{"arch": "resnet_bottleneck", "input": "log_mel", "depths": [2, 2, 2, 2], "learning_rate": 0.002, "momentum": 0.85, "nesterov": true, "max_steps": 8900}
Rows from block 3, named by matrix and row number. Rows with one number belong to one channel. Each number is 128 + 24 x the weight over its row's rms, rounded and kept within 0 to 255. All counts start at 0. After the name is the row's rms in percent of the matrix's.
# convs1: 3x3 conv (model.blocks.3.convs.1.weight, 56x56x3x3), inputs 20-29, a 3x3 kernel for each
# convs2: expand pointwise conv (model.blocks.3.convs.2.weight, 224x56x1x1, transposed), outputs 150-223
convs1.7 099 [135 124 141 108 128 145 100 122 123 120 125 119 130 148  85  94 138  98 122 179 113 148 107 172 149 144 155 100 102  85 120 119 115 132 138 103 109 135  85 119 146 169 142 139 131 119 131 147 106 162 153 117 134 130 111 110 127 179 194 143 100 150 157 114 112 115 118 152 123 114 185 177  75 112  88 142 136 118 131 111 120 138 105 150 117 122 136 117  74 163]
convs2.7 099 [128 141 107 117 112 144 139  95 147 122 149 136 129 103  89 107 143 114 140 142 152 169 121 123 183 142 132 113 137 139 163  97 111  96 142 114  77 142 169 155 150 151 108 135  89 130 140  92 129 126 107 167  82 151 127 162 129 154 151 145 102 111 110 161 173 189 138 125 135 143 155 117 137 152]
convs1.8 103 [110  97 130 111 126 118 109  94 125 134 170 112 165 102 132 131 169 170  77 142 163 125 127  97 110 111 117 129 108 141 123 133 124 105 121 110 196 152 110 139 118 111 164 137 122 157 132 118 113 124 117 121 136 161 141 149 167 113 136  84 104 122 135  79 150 191 114 125 145 145 150 117 167 167  98 118 151 163 116 151 153 125 115 153 125 143 114 103 124 148]
convs2.8 095 [134 151 137 161 115  79 122 154 187 135 116 150 126 134 116 120 112  71 140  70 120 108 136 115 143 132 137 156 104 144 105  84 119 126 136 143 145 131 165 127 153  83 154 119 150 117 121 111 117 141 148  59 129 167 133 164 114 117 116 137 107 125 138 147 140 151 115 124  97 156 103 126  83 113]
convs1.9 100 [112 128 119 102 158 139 116 133  85 120  87 105 144 123 172 179 113 125 111 114 101 112 122 137 117 103 134 109 156 125 132 131 108  92 153 143 124 113 154 112 119 159 117  90 196  95 134 116 106 105 153 144 100 175  84 139 164 129 138 116 149 112 161  71 107  97 109 112 104 127 124 103 128 117 119 140 160 131 130 122 144 123 136 137 107 118 167 112 145 113]
convs2.9 106 [148 123 125  69 162  66 121 146 161 149 123 179 112 129 194 128 142 110 180 150  72 111 112 126 135  98 139 152 110 145 107 102 137 128 112 102 104 183  95 109 126 134 138 183 200 143 120 134 116  95 122 137 132 155  81 152  97 127 157 147 159 128  81 173 147 125 125 133 138  86 137 128  85 151]
convs1.10 100 [108 145 125  95  89 145 101  90 119 131 132 123  89 131 111  66 143 107 124 132 145 136 114 152 141 134 159 128 130 130 138 133  98 158 106 106 111 165 151 130 114 130 187 163 112 136 151 115 106 104 134 137 138 114 141 139 120 155 124 133 107  97  88 168 110 155 124 130 113 141 129  87 160 156 163 131 121 147 120 142 106 134 170 147 107 128 141 130 154 130]
convs2.10 091 [143 169 123 110 109  92 126 103 145 154 133  51 145 123 106  80  77 102 107 164 148 155 136 129 146 118 146 141 133 168 141 143 139 102 139  97 102 132  91 132 122 117 144 112 144 140 131 119 161 154 120 100 128 117 144  92 144 154 159 174 142 124 142 122 140 125 130 129 147 131 155 131 152 107]
convs1.11 100 [125 121 106 162 130 118 140 137 162  97 105 122 140 112  79 106  95 131 154  91 129 138 143 120  93 122 151 132 108 149 137 175 115 124  95 130 115 117 123 185 124 127 101 148 138 141 109 126 141 133 135 162 113 152 134 107 138 119 190 150 143 142 129  88 116 110 112 105 125 119  94 148  91 151 149 152 126 146 138 138 154 120 122 111  88 121 121 151 107 128]
convs2.11 100 [154  70 115 117 107 138 128  91  95 120 142 133 132 146 172 157  96  90 130 109 159 120 136 149 136 114 138 122 114 120 101 113 153 133 107 126 101  42 135 144 113 138 124 132 157 133 126 139 147 109 119 147 120 130 153 108 106 144 120 163 103 131 141  77 152 129 105 103 115 123  63 142 135 102]
convs1.12 102 [114 113 140  98 108 128 119 146 109 115  93 120 113 120 183 151 157 152  78 100 141  93 137 129 118 160 146 149  95 116 146 132 129 126 134 119 131 115  69 104 129 124 172 122 137 128 112 146 170 138 131 146 123 131  90  92 166 137 119 160  73 139 147 164 114 109 169 129 113 121 138 111 108  83 169 119 149 136 115 143 115 143 147 101 168 121  92 169  94 146]
convs2.12 094 [170 123 120 118  81 120 154 180 100 140 185 114 127 145 187 133  89 125 146 186 121  87 116 122 147 127 175 153 112  92 130 120 141 197 118 106 125 134 139  87 132 152 149 135 136 126 145 123 123 127  93 120 123 104 104 131 144 166 100 108 112 140  72  63 149 144 126 129 112  93 176 138 146 154]
convs1.13 103 [105 132 135 113 143 120 140 149 126 108 151 144 128 110  81  96 116 116 178 145 164 131 122  72 113 163 140 174 116 117 100 141 110 151 143  91 133 145 119 144 131 116 161 118 123 123 142  95 135 108 113 119 110 143 150 146 137 139 139 139 106 130 140 110 144 128 116 103  94  94 129 169 116 163 127 150 108 159  87 114 151 121 114 130 149 102 122 150 159 119]
convs2.13 097 [135 148 167 143  85  77 130 125 107 132 107 127 131 150 155 103  80 111 127 108 185 143 152  85 118 109  89 106 118 144 182 118 161 131 130 119 162 137 114 114 141 150 102 129 108 154 115 134 113  93 160  83 102 140  97  94 116 168 142 133 104 120 137 165 177 111 117 114 138 185  96 125 142 113]
convs1.14 098 [122 153 116 152 123 138 154 115 129 201  93 136 140 186 161 148 129 143  80 151 130 112 164 164 136 109 133 117 150 101 171 140  98 132 146 155 132 156 120 109 116 155 104  87  95  93 162 122 159 138 139 110 125 124  78 145 134 125 146 144 123 116 151 189 111 175 125 134 176 125 130 106 117 127 114 108 109 124  93 133 137  72 136 148 111 133 150  90 139 113]
convs2.14 100 [ 98 154  94 185  96 164 118 157 155 119 131  54 139 152 130 116 132 127 156 126 140 141 103 162 118 119 105 148 133 125  93 139  96 122 123 116 122 118  95 131 121 133 125  71 121  99 123 113 132 128 136 151 135 160 114 139 146 119 138 141 124 142 120 109 135  67 150 131 107 107 116 143 132 142]
convs1.15 100 [ 97 145 106 113 120 153 137 127 116 141 142 149 129 109 119 173 119  97 161  98 148 139 126 153 113 136 132  61  95 111 141 141 126 140 110 139 205 130 134 116  88  96 136 115 129 103 101  98 125 143 156 156 146 126 154 136  83 143 153 147 136 155 140  85 102 105  93 166 151 150 138 101 113 148 114 150 150 115 162 116 108 172 123  90 119  77 105  98  95  88]
convs2.15 097 [133 123  97 122 177 122 136 109 121 118 141 110 134 144 164 162 133 147 107 114 139 147 132 111 132 140 128 114 120 107 100 185 143 145 139 130 111 112 141 145 128  72 124  71 134 118 144  83 143  88 161  96 128 115  80 126 122 143 130 149  97 133 153 180 106 147 119 131 149 130  91 119 100 150]
convs1.16 104 [153 138 139  99 115 144 120  80 114 113 141  70 127 150 142 112 115 149 153 102 140 148 125 159 136 115 110 124 121 139 109 102 113 125 134 122  82 154 122 167 126 170 119 164  84 133 185 104 146 134 119 157 123  97 142 166 109 122 165 127 129 156 141 112 121  91 132 111 137 135 119 158 132 130 114  99 115  95 115 118 115 124 131 136 168 106 165 160 150 113]
convs2.16 096 [115 145 145 131  95 186 134 101 149 124 127 175 141 123 106  54  97 151 136 171 144 178 124 137 129 141 123 142 114 172 168 109 155 132 133  87 154 132 137 166  94 123 146 125 150 143 108  85 146 114 148 112 128 179 141 111 138 148 140 135 133 136 103 163 158 113 129 133 111 124  84 127 119 103]
convs1.17 099 [127 102 126 135 148 181 129  91 151 127 113 179 166 147 139 141 145 144 167 161 131 102 138 158 126 123 128 155 117 130 110  94  83 139 136  92 118 129  89 151 119 161  91 109 101 119  90 142 145 109 121 110 139 122 140 133 111 149  91 103  72 146 109 131 133 144 158 142 119 133 112 109  99 143 133 126 161 123  81 159 147 114  87 129 112 164  95 111  84  99]
convs2.17 103 [165 134 153 108 147 119 121 198 105 121 129 109 109 101 113 102 166 142 166 130 154  91 129 111 137 103 107 150 121  90  72 108 116 132 136 119 146 155 119 135 166 133 121  78 129  99 109 164 105 134 141 124 119 130 108 145 119  98 134 127 159 111 152 138 138 111 119 123 106 143 140 116 109 116]
convs1.18 100 [120 118 132 157 144 125 121 112 138 104 123 117 119 156 146 110  69 148 126  92 158 128 146 160 128 106 121 134 140 133 131 133  95 113 175 104  93 148 137 124 107 103  79  81 144 124 159 112 150 132 106 119 134 115 106 175 112 162  96 143 135 148 105 107  91 110 115 130 145 124 113 195 126 157  80 164 126 148 110 104 127 105 118 113 149 126  84  78 130 134]
convs2.18 097 [121 124 138 144 151 152 125  91 161 112 150 197 141 105  88 128 137 153 132 125 120 123 150 183 138 107  66 145 126 128 108 112 136 144 174 167 101 180 155 156 117 134 123 109 139  76 166 156 129 126 109 115 145 108 162 152 138 118 127 171 133 112 123 178 131 149 142 133 165  85  93 123 154 145]
convs1.19 101 [146  94 122 181 121  86 146 126  91 130 110 113 143 108 127 143 108 107 105 142 123 132 127 124 101 115 119 110 142 125 156 125 138 116 122 143 136 125 137 130 145 133 112 144 134 158 142 165 125 117 117 130 148 166 109  90 100 151 123 126 153 151 146 110 128 167 101 120 135 106 158 163 133  96 119 117 170 113 115 143 115 130 185 152  90 147  90  87 115 193]
convs2.19 093 [150 133 100 140 136 132 134 153 133 140 137 143 141 108 136 144 125 148 116 214 113  63 138 103 138  83 134 121 122 155 130 146 186 106 134 141 139 140 126 145 106 157 136  94 140 184 153 145 135  84  99 130 121 149 165 140 123 177 161 116 104 111 159 133 142 128 185 128 124 120 151 129 141 152]
convs1.20 102 [ 95 145 144 135 147 141 104 132  95 170 162 145 176 146 117 197 164 115 107 139 128 162 147 146 172 104 106  89 120 116 133  93 128  88 135 122 109 140 111 144 122 144 110 113 103 108 112 144 134 135 136 132 155 120  86 122 147 116 119 163 126 156 146 106 157 122 100 118 115 124 134 123 121 174  98  91  97 113 113 142 107 134 143 139 116 133 146 110 127 120]
convs2.20 096 [129 159 117 120 120 144 137 167 136 150 166 139 130 151 129 141 144 157 111  84  88 151 100 146 150 102 131 130 141 101 131  94 111 165 118 114 155 130 144 125 149 131 153  83  95 170 159 154 142 129 137 181 124 127  72 123 124 145 129 121 167 150 139 102 107  66 115 124  97 120 173 126 125 186]
convs1.21 099 [135 109 108 155 172 107 147 119 103 132 114 131 160 107 151 103 135  99 140 122 131 149 120  97 152  84 123 178 137 114 165 119 146 165 130 120 135 121 135 139 140 148 121 113 111 139 156 118 128 130 136 132 152 167 142 106 158 126 136 113 122  93 105 128 107 112 178 140 120 103 164  96 147 146 148 112 147 113  96  95 122 145 142 104 106 126 141 106 137 167]
convs2.21 094 [106 115 132 101 120 124 118 157 154 113 102 113 120 137 142 130 128 104 124 113 167  81 113  96 115 104 135  91 118 159 104 160 154 110 123 112 111  97 114 124  81 134 106 130 157  83 136 129 130 109 132 112 130 145 118 133 104 132 158  99 175 115 214 171 165  96 160 139 160 130 102 119 140 125]
convs1.22 102 [106 118 123  99 100 102  89 138 129 132 116 110 190 147 103 115 138 175 150 106 165 117 112 114 121 130 108 128 135 145 102 161 119 138 139 111 121  94 101 143 138 128 149 108 101 133 173 122 165 133 143  96  89 137 179 128 119 146 143 130 146 127 150 108 160 109 152 111 103 138 106 105 100 113  80 101 194  89 117 147 133 126 142 133 166  97 137 107 120  99]
convs2.22 099 [146 114 105 153 128 123 140 119  79 129 156 162 135 125 145 145 143 123 130 143 119  88 169 148 162 107 148 138 114 102 119 139  90 100 146 135  98 106 137 139 124 101 139 156 170  96 124 106 135 126  92 140 129 113 113 139 123 103 146  98 130 108 111 116 136 128 147 109 134 106  96 122 107 117]
convs1.23 097 [134  69 148  97 117 158 117 131 117 150 131 144 149 142 107 134 125 190 132 108 120 101 164 164  99 114 127 115 113 132  97 109 200 103 168 124 154 133 113 132  98 111 159 160 113 135 121 140  83 123  96 142 167 148 137  96 121 117 163 118 111 136 146  69 100 121 137 144 116 160 163 118 131 109 100 115 139 144 123  92  93  71 150 140 121 125 114 161 169 107]
convs2.23 105 [108 123 102 124 155 145 135 104 130 114 124 177 105 101 110 148 113 129  84 164 108 121  93 166 199 127 132 117 135 110 110 141 161 155 112 101  91  87 109  93 127 158 115  85 125 112 131 143 120  84 138 134  63 102 110 103 151 128 124 109 120 123 135 132 125 192 119 132 120 136 139 107 162 144]
convs1.24 101 [133 144 154 166 133 126 129 128  95 126 130 128  96 147 103 135 197 141 101  99 135 161  99  86 131 111  99 121 181 140 102 127  98  99  85 110 163 118 178 144 113 134 147 119 146 147 153 145 130 145 141 153 141 118 134 153 163 118 103 107 137 114  96 116  86 144 130 129 148 159 140 131 173  96 134 130 108 119 138 126 179 173 145 146 154 125 112  98 128 105]
convs2.24 103 [143 143 132 171 119  66 136  76 129 128 143 141 132 124 118  68 113  60 133 102 143  72 119 150  59 111 147 109 139 123  90 144 152 118 100 126 133 136  74 135  88 125 123 114 141 116 146 118 104 125 118 145 153 132 163 125 149 112 140 120 125 155  97 138 134  99 101 116 139 132 127 128 137 157]
convs1.25 099 [159 131 136  80 108 137  94 124 135 116 117 148 122 106 126 110 160  87 141 121 128 103 140 110 126 145 121 140 117 134 127 122 118 135 115 149 129 187 119 139 128 107 143 131 116 129 148 115 123 126 118  94 119 145 117 143 117 134 143 118 115 153 128 179 170 122 147 107 141 155 129 121  99 134 137 147 102  89 150 143 179 124 138 118 152 125 101 115 123  96]
convs2.25 094 [129 131 157 178 147 128 126 144 129 117 156 135 124 122  96 128 130 166 110 139 167 103 138 124 146  62 118 146 116 160 128 140 160  79 122 114  91 144 172 126 105  99 131 152 116 131  92 111 128 139 122 146 121 140 115 140 115  95 151 156  81 145 189 109 159 181 116 126 129 107  90 146 132 114]
convs1.26 099 [121  88 159 125 103 123 143  86 106 142 139 134 100 124 128 141  76 100 103 134 178 112  99 123 131  95 155 145 137 109 122 130 114 105 109 112 153 101 100 166 143 116 140 131 150 114 137 114 157 138 130 139 114 120 164 134 106  77 137 121 111 157 148 130 135  88  82 151 121 136 124 115 156 115  92  98 121 136 104 136 146  75 120 125 197 128  96 130  67 125]
convs2.26 105 [ 96 127 122 136  68  85 112 127 130 129 112 153 126 127 135 126 113 137 110 107 146 128 114 113 134 143 118 126  80 123 134 103  82  85 143 186 130 105 171 144 114 139 151 145 102 133  86 131 103 123 159 142 115  93 105 124 126 142  71 127 154 118 119 141 116 145 143 134  71 106  96 104 129 110]
convs1.27 099 [138 155 152 191  94 144 150 126 115 130  99 122 107 117 139 114 120 155 135 153 121 145  97 144 125 122 104 127 153 163 129 117 113 131 190 113 115 135 144 173 142 123 122 142 148 134  91 143 100 146 101 108 165 112 145 178 128 173 124 118 157 162 141 101  82 185  93 103 133 106 135 142 133 116 148 126 126 125 147 143 153 129 101 146  78 141 144  95 176 136]
convs2.27 103 [128 148 128 172  86 127 111 106 132 134 136 158 132 110 131 158  72 174 158 118 135 130 151 130 106 159  95 132 134 114 123 130 106 109 127 106 130  99 195 127 185  87 151 151 195 112 132 139 107 162 147 185 117 144 201 152 144 122  97 137 144 151 157 138 141 130 140 131 171 146 145 136 114 127]
convs1.28 097 [127 110 126 130 130 158 111 126 142 118 153 112 140 169 130 135 127 125 106 124 103 121 136  96  71 120  91 149 120  98 192 132  91 152  99 123 170 130  98 118 107 117 105 189 129 148 117  94 144 108 130 121 133 132 119 105 113 140 125 121  98 113 155  71 173 169 147 156 107  89  98  84 113 154 148 112 113 111 132 157 169 162 120 136 119 153 135 112 152 102]
convs2.28 101 [146  90 100 131 106  79 122 131 138 152  92 160 126  96 132 105 142 128 162 182 105 115 163 129 132 139 108 119 131 164 112 134 133 104 123  87 136 143 162 124 128  67 113 204 120 105 135  88 115 147 161 127  97 133 101 137 129  86 122 121  75 117 135 128 137 123 131 114 102 108 146 121 142 130]
convs1.29 102 [ 94 107 133 176 133 134  93 100 128 120 173 178 130 131 147 138 133 116 100 120 125 121 142 128 118 134 160 173 172 123 144 120 129 114 110 100 117 154 186 121 136 175 123 122 114 155 112 147 155 109 120 115 112 123 130  99 118 153 111 124 137 157 110 132 119 137 126 116 126 141 130 132 138 100 160  91  92 135 177 136 102  82 113 204 115 134 135  97 109 121]
convs2.29 112 [ 72 133 209 109 180 139 125 121 123 122  95 164 141 184 100 115  91 179 118 149 146 121 105 139 159 152 114 140 136 176  63 113 133 151 105 107 139 149  94 130 128  95 125 140 161 170 141 142 105 149 135  68 132 139 105 131  96 116 150 123 155 131 153 111 151 127 137 127 134 142 132 128 125 145]
convs1.30 099 [137 140 111 126 140 154 120 136 111 117 134 140 116 118  87 143 134 112 102 130 111 191 101 125 146 100 182 140  82 158 133 110 149 110 126 177 168 109  96 102 173 170 123 153 169 134 133 160 133 117 141 133 120 147 164 117 115 173 109 123 129 116  98 108  96 133 118 111  90 128 102 117 142 105 105 133 178  94 125 123 109 174 161 153  87 142 187 164 141 135]
convs2.30 100 [112 118  88 113 130 121 124 135 162 131 132  83 134 131 104 155 110  92 131 130 130 116 115  81 117 151 132 106 136 140 157 107  94 192 143 124 144  79 138 140 127 145 162 123 148 164 115 119 108 109 138 153 130 120 116 120 121 137 156 143 140 119  98 150 102 158 134 123 130 116 173 145 126 158]
convs1.31 100 [128 100 103 159  96 131 153  86 144 127 133 170 163 125 121 102 118 142 147 103 158 124 152 111 129  83  90 140 146 109 127 108 122 130 164  99 114  68 132 162 130  89 115 174 124 144 140 105 135 134 110 127 170  97 118 125 100 141 171 105 141 131 118  99  83 109 130 137 105 157 102 127 145 192 132 122 141 102 120 144 150 164 126 140 119 143 110 115 173 120]
convs2.31 099 [115  89  82 127 137  86 141 160 135 126  97 173 117 123 132 151 155 183  99 142 107 111 129 153  75 137 133 115 125 105 150 165 156 136 117 133 138 103 128  96 135 147 100 149 108 172 121 107 133 157 152  89 154 148 141 123 130 111 133 123 124 115 195 115 150  99 125 116 102 146 140 127 164 178]
convs1.32 099 [ 99 149  95 132 117 123 110 178 131 111 112 138 165  97 114  98 130 131 135 157 104  86 143 161  77 128 131 120  97 140 147  97 195 176 130 108 133 157  85 169 114 118 132 127 171 117  89 162 134 116 131 195 127 137  90 125  84 131 138 207 108  88 163  77 158 133 148  91  75 102 111 113 118 157 117 173 120 116  60 107 102 119 133 154 117 126 117  95 120 129]
convs2.32 103 [161 147 164 141 126 114 111 135  92 130 129 114 114 117 117 125 158 145 152 112 171 116 101 161 132  96 105 127 138  74  78  81 125 108 132 112 131  84 142 127 120 165 140 137 151 112 144 142 135 154 144 126 158 115 145 143 141 168 135 100 118 125 140 135 107  88 135 138 108 120  75 102 123 137]
convs1.33 102 [163 133 111 149  96 125 135 122 130 123 156 124 107 150 164 124 139 104 115 134 120 121 106 152 134 103 166  94 138 151 137 149 101 113 162 136 105 123 135 112 137 109 133  73 164 140 153 117 109 122 106 126 107 130 149 128 101 123 104 135 110 103 126 114 154 124 110 112 119 133  89 153 125 155  71 119 115 125  65 123 115 124 147  95 124  99  94 112  92 102]
convs2.33 105 [141 109 131 117 128 156 151 111 135 127 127 116 130 134 214 125 120 150 127 155  85 118 135 123 143 128 106 129 124 136 156 161 118 137 104 142  81 237 176 135 139 144 135 152 108 112 157 108 127 139 135 137 162 141 209 160 136 110 172 130 159 109 114 153 120 145 153 118 111 109 165 109 122 124]
convs1.34 101 [102 122 155 108 116 148 107 115 138 108 139 123  93 115 193 114 129 136 114 115 121  98 131 126 131 127 154 128 147 123 108 146 138  88 135  96  90 110  93 105  82  78 142 148 129 117 122 146 120 111 137 105 125 124  96 135  95  92 150 132 102  94 121 155 145 132 120 106 160 121 133 142 102 102  96  88 144 171 127 124 119 137 105 148 105 139 127  92 110 134]
convs2.34 098 [104  65 164 150 143 159 134 133 148 125  97 131 132 155 127 122  98 135 125 111  78 154 105 114 135 168 150 127 121 106 148 161 117 128 126 129 141 142 125 111 146  81 162 131 150 100 140 123 136 137 105 115 166 119 133 145 121 108 139 129 126 126 177 105 105 163 139 125 125 125 134 127 122 156]
convs1.35 096 [118 113 119 110 121 135 119 146 140 131 139 116 126 141 121 151 147 111 151 125 107 145 116 154 132 107 106 154 156 150 102 111 130 112  98 123 119 132 110 153 100 126 133 110 143 130 122 180 120 134 180 120 162 155 131 130 101 126 113  86 126 103 137 175 112 175  99 132 100 144 109 117 133  96 128 121 107  81 172 176 160 130 151 173 118  66 129 132 164 152]
convs2.35 109 [141 133 128  91  84 131 141 162 174 116  44 150 124 101 140  78  84 143 124 153  76 164 125 124 144 174 128 110 122 111 120 133 142 150 106  87 156 138 117 100 171 135 147 136 134 122 121 115 130 137 110 107 118 159 102 106 137 118 132 152 101 138 148  92 117 159 116 123 152 159 137 131 112 128]
convs1.36 100 [111 146 136 111 141 134 114 130 136 154 142 116 119 149 106  93 121  96 108 127 124 161 126 104 154  77 143 118 117  99 162 123 136 134 138  98 149 127 113 115 131  95 134 141 119 111 144 122 164 104 165 166 102 124  98 121 117 141 126 117 112 139 129 104 152  69 153 121 111  69 125 118 173 118 131 119 104 130 112 121 121 142 104 113 142 123 115 203 134 175]
convs2.36 097 [114 120 146  78 158 114 117 107 167 123 122  98 119 125 138  99 164 136 123 127 188  96 137 131 110 113 143 125 144 145 170  95 119 125 139 100 105  85  82 122 107 123 134 147 108 142 104 196 142 128 133 106 141 102 112 115 149 125 153 118  72 129 120 104 108 112 129 134 135 102 113 122 188  81]
convs1.37 100 [139 148 122 105 121 110  95 146 160  86 123 137 153 135 125 114 122 146 140 123 118 127 127 112  85 117 144 144 134 135 145 138 134 120 129 101 155  99 101 113 103 122  96  94 118 126  75  98 169 122 191 136 125 139 141 120 139 149 118 152 142 130 175 141 159  54 151 117  85 115 117 147 101 133 100 125 137  92 134 149 162  83  92 138 106 142 130 125 131 148]
convs2.37 101 [160 130  84  88 122  97 119 124 152 140  85 147 142 119 123 111 124 110 102 122  70  97 122 140 130 120 133 145 149 135 184  86 140  85 116 156 160 161  97 123 114 116 115 152  99 162  90 153  96 147 121 128 151 144 156 164 148 151 108 122 100 158 103 123  95 112 166 130 165  97 162 136  97  77]
convs1.38 100 [132 121 104 134 110 113  84 138 130  90 114 121  98 100 141 126 142 122 124 144 124 160 144 115 132 136 111 139 130 150 126  97 150 123 131 137 172 161 125 136 143 127  99  92 115 152 126 133 138 112 149 106 113 109 140 147 128 153 128 115 145 123 116 101 142 128 139 107 170 185 105  98 105 116 115  86 129 127  95 135 106 137 101 142  98 148 127 102 122 110]
convs2.38 106 [ 78 123 141 113  98 114 140 120 123 135 150 135 125 107 121 104 110  61 111  98 158  91  77 132 161 135 117 139 135 107 166  97 135 141 137 128 142 108 108 119 133  96 123 134 114 144 115 149 135 150 150 175 134 144 211  99 141 133 106  99 101 110  23  99 111 118 101 122 154 134 125 115 105  91]
convs1.39 099 [127 114 120 169 158 109 158 151 135 160 187 151 119 103 138 108 128 123  73 126 133 146 139 135 127 126 131 100 157 102 168 148 138 103 147  87 147  88 145 140 123 181 121  82 123 148 104 128 143  88 130 115 145 131 130 125 141 145 145 163 179 161 132 126 154 129 154 110 134 110 133 136 145 131 125 100 139 131 138 103 125 145 114 132  95 112 127 164 114 148]
convs2.39 100 [112 118 130  84 128 138 117  77 109 108 120  81 118 147 104 180 157 196  67 131 152 183 115 132 169 115 143 139 133 105 109 109 107 140 142  77 106 116 135 149 120  75 123  77 165 138 117 114 146 137 135 126 138 100  96 123 103 108 119 115 129 117 160  90 140  92 126 116 150 125 148 129 120 152]
convs1.40 100 [ 87 139 157 132 116 113 122 164 140 154  99  64 132  98 144 111  76 104 137 107  96 108 139 119 161 120 165 129 135 150 124 108 131  98 126 112 137 129  98 140 114 120 133 149 120 150  78 127 146 105  93  81 156  85 121 110 142 135 100 102 141 132 124 157  97  68 122 105 177 134 130 154 130 125 147 146  97 131 157 112 161 142  78  98 122 123 123 116 125 150]
convs2.40 096 [ 77 149 104 160 102 123 122 167 103 130 155 124 120 161 148 161 142 111 171 113 146 151 132 104 159 103 131 133 154 138  87 145  92 128 139 147 115 103 136  89 198 163 141 159 122 105 102 140 123 132 116  70 158 142 106 178 153  97 101 105 100 131 145 166 163 111 135 137 113 141 104 122 115  54]
convs1.41 100 [112 121 117 111 131 149 100 157  89 146 123 161 107 114 126 142 130 148 104 123 164 103 126  99 125 108 152 143 107 116  77 136  92  94 109 103 118 137 133 129 144 123 126 118 131 169 110 141 144 128 161 125  87 104 114 128 182 139 151  96 127 131 177  78  84 139 108 114 126 149 124 162 168 149 107 114 164  91 151 133  92 119 156 145 101 113 124 109 130 103]
convs2.41 098 [179 171 121 153 132 130 137 156 166 149 128 124 134 126 114  69  89 136 126 162 141 133 161 152  99  98 127 131 130 165 178 118 115 100 115 163 169 164 113 111 167 116 111 124  95 175  71 130 118 152 105  97 126 164 154 136 126 151 143  77 130 129  94 138 104 106 166 119 140 127 159 111 135 123]
convs1.42 099 [102 129 136 142 143 123 126 170  98 125 120 105 126 151 189  93  83 140 132 122 104 138 129 147 140 147 103 115 162 144  99 130 120 153 142 104  95 126  68 106 143 176  90 119 137 127 116 156 119 156 129 110 102 138 127 130 109 118 151 154 113 127 133  88  96 123 115 121 124 112  74 142  92 173 152 113 115 155 129 113 137 121 136 143  92 142 153  98 154 134]
convs2.42 097 [102 122 200 108 164 128 119 155 177 121 122  94 125  75 116  92 112 106 121 100  98 183 132  83  72  99 152 145 112 149 137 116 126 105 130 111 166 104 155 173 139 128 146 113 155 117 150 160 142 113 156 181 114 129 156 125 141 117 100 109 160 143 143 107 131 120 115 122 139 122  80 125 131 130]
convs1.43 100 [170 154 162  99 103  90 113 113 131 160 113 144 161 123 140 147 109 161 126 124  69 121 127 132 126 131 140 151 118 146 106 101 118 111 143 126 126 120  89 168 160 147 101 124 162 108 118 110 133 143 129 110 131 114 129 126 100 153  74  72 137  94 122  79 123 128 154 100  92 140 122 115 153 121 138 162 162 169 144 127 163  91  90 110 128 144 126 110  95 130]
convs2.43 094 [127 146 164 141  97 125 148 144 109 142 133 138 123 127 122 149 152 209  66 100 173 131 168 110 135 140 107 136 135 150  71  97 134  97 132 119 154  69 128 140 123 151 141 130 100 113 141 118 134 117 116 117 163  77 159 128 114 161 142 161 152 117 149 144  96 170 134 119 166 106  91 110 109  55]
convs1.44 102 [119 142 138 152 127 166 155  97  98 151 113 108  88 127 135 135 119 153 131 121  99 116 141 142 155 123  90 147  96  92 153 105 112 141 138 130 141 129 171 150 132 113  74 107  73 106 130 134 137 151  85 123 110 140 117 148 104  99 129 127 131 119  78 134  80 129 114 142 112 172 125 114 101 130  99 119 158 130 110 139 143 162 114 134 185 137 121 122 100 138]
convs2.44 102 [109 149 105 107 130 137 131 178 152 122 109 146 127 128 149 130 111 163 131 119 143  71  84  79 139 121 116 115 144  99 112 114  94 143 124  99 129  83 136  99 108 129 105 115  95  95 126 122 117 116 146 173  93  88 159 167 117  80 135  75 111 142 147 139 110 124 125 120 118 172 147 118 151 149]
convs1.45 101 [122 123 105 125 127 115 126 114 120 122 176 124 114  96 119 111 119 162 154 150 138  65 139 140  84 108 133 105 105 118 130 112 143 119 109 122 119 129 103 145 129 115 136 124 159 129  95 160 118 123  98  90 126 112 150 155 121  96 131 139 131 130 118 101 143 160 139  96 125 114 151 177 158 149 151  80 138 112  80  91 108 140 109 145 122 102 123 104 110 100]
convs2.45 103 [ 96 142 117 118 110 103 136 192 126 107 158  91 134 125  89 132 131 150 152 128 167 132 109 113  83 159 146 149 150 129 144 159 149  92 149 139 130 146 151 162 140 108 136 132 129 153 130 136 119 118 131 110 117 147 149 100 134 130 134 134 137 133 164 143 130 142 162 125 123  84 127 133 120 150]
convs1.46 103 [140 111 123 131 130 105 150 151 130 131 160 184 113 126 159 118 121 126 147 102 129 145 135 151  91 125 156 141 108 111 129  92 121 113 101 110 154 152 150 133 115 124 139 130 138 143 157 165 135 125 134 128 100  99 118 134 118 125 127 148  90 134 124  71 242 169 129 107 132 115 110 104 113 139 153  46 114 146 113 129 131 145 140 143 152 127 144 121 135 164]
convs2.46 095 [141 138  81 149 103 117 124 126 115 122 176 136 117 126  97 125 102 158  97 163 119 109 105 137 125 148  97 131 136 104  89 130  61 138 119  82 107 139 126 162 109  80 138 109 141 101 128 101 127 141  95 149 110 146 136 141 145 128 106 134  81 133  55  78 118  98 136 121 127 166 139 142  99 167]
convs1.47 099 [120 121 133 114 128 101 120 172 140 112 115 118 148  98 133 131 162 127 160 132 115 146 138 125 108 126 176 144 143 131 152  85 129 143 121 105 121 112  97  92 122 158 151 124  96 127 135 164 136 135 113 145 126  79 165 121 141 162 136  83 102 113 142 195 140 140 166 152  88 160 168 181 105  94 155  94 126 148  91 158  83 135 136 109 125 142 125 135 153 145]
convs2.47 101 [130 122 112 135 119 100 136 131 159 146 153 158 139 128 129 101 179  50 121 102 118 100 145 132 143  94 158 126 136 122 131 142 143 122 142 160 175 117 160 139 153 142 125 134 110 180 142 103 123 130 113 101 104 139 143 116 139 121 144 123 126 124 111 147 142 144 121 135 130 137 153 126 169 127]
convs1.48 100 [127 128 124 117 127 121 101 110 132 113  83 128 126 154 101 104 153 119 119 101 136  65 136 171 107 128 136 197 128 126 163 118 113 176  97 135 113 144 138 153 132 143 131 171 132 130 116  93 109 117 122 135 176 123  92  66 136 137 157 110 128 146 150 132 101 125 131 145 115 100 110 134  92 131 145 142 113 129 125 148 136 131 125 125  93 132 152 121 138 119]
convs2.48 105 [154 138 217 143  87 116 134 165 150 137 118 148 136 134 162 141 135 122 101 195 104 122 158 142 145 132 168 137 131 151 117 137 156 173 117 156 145 214 149 127 128 110 148 157 115 130 117 110 134 160 116 116 117 123 144 118 161 110 168 144 114 133 135 144 120 135 133 121 100 145 129 140 108 170]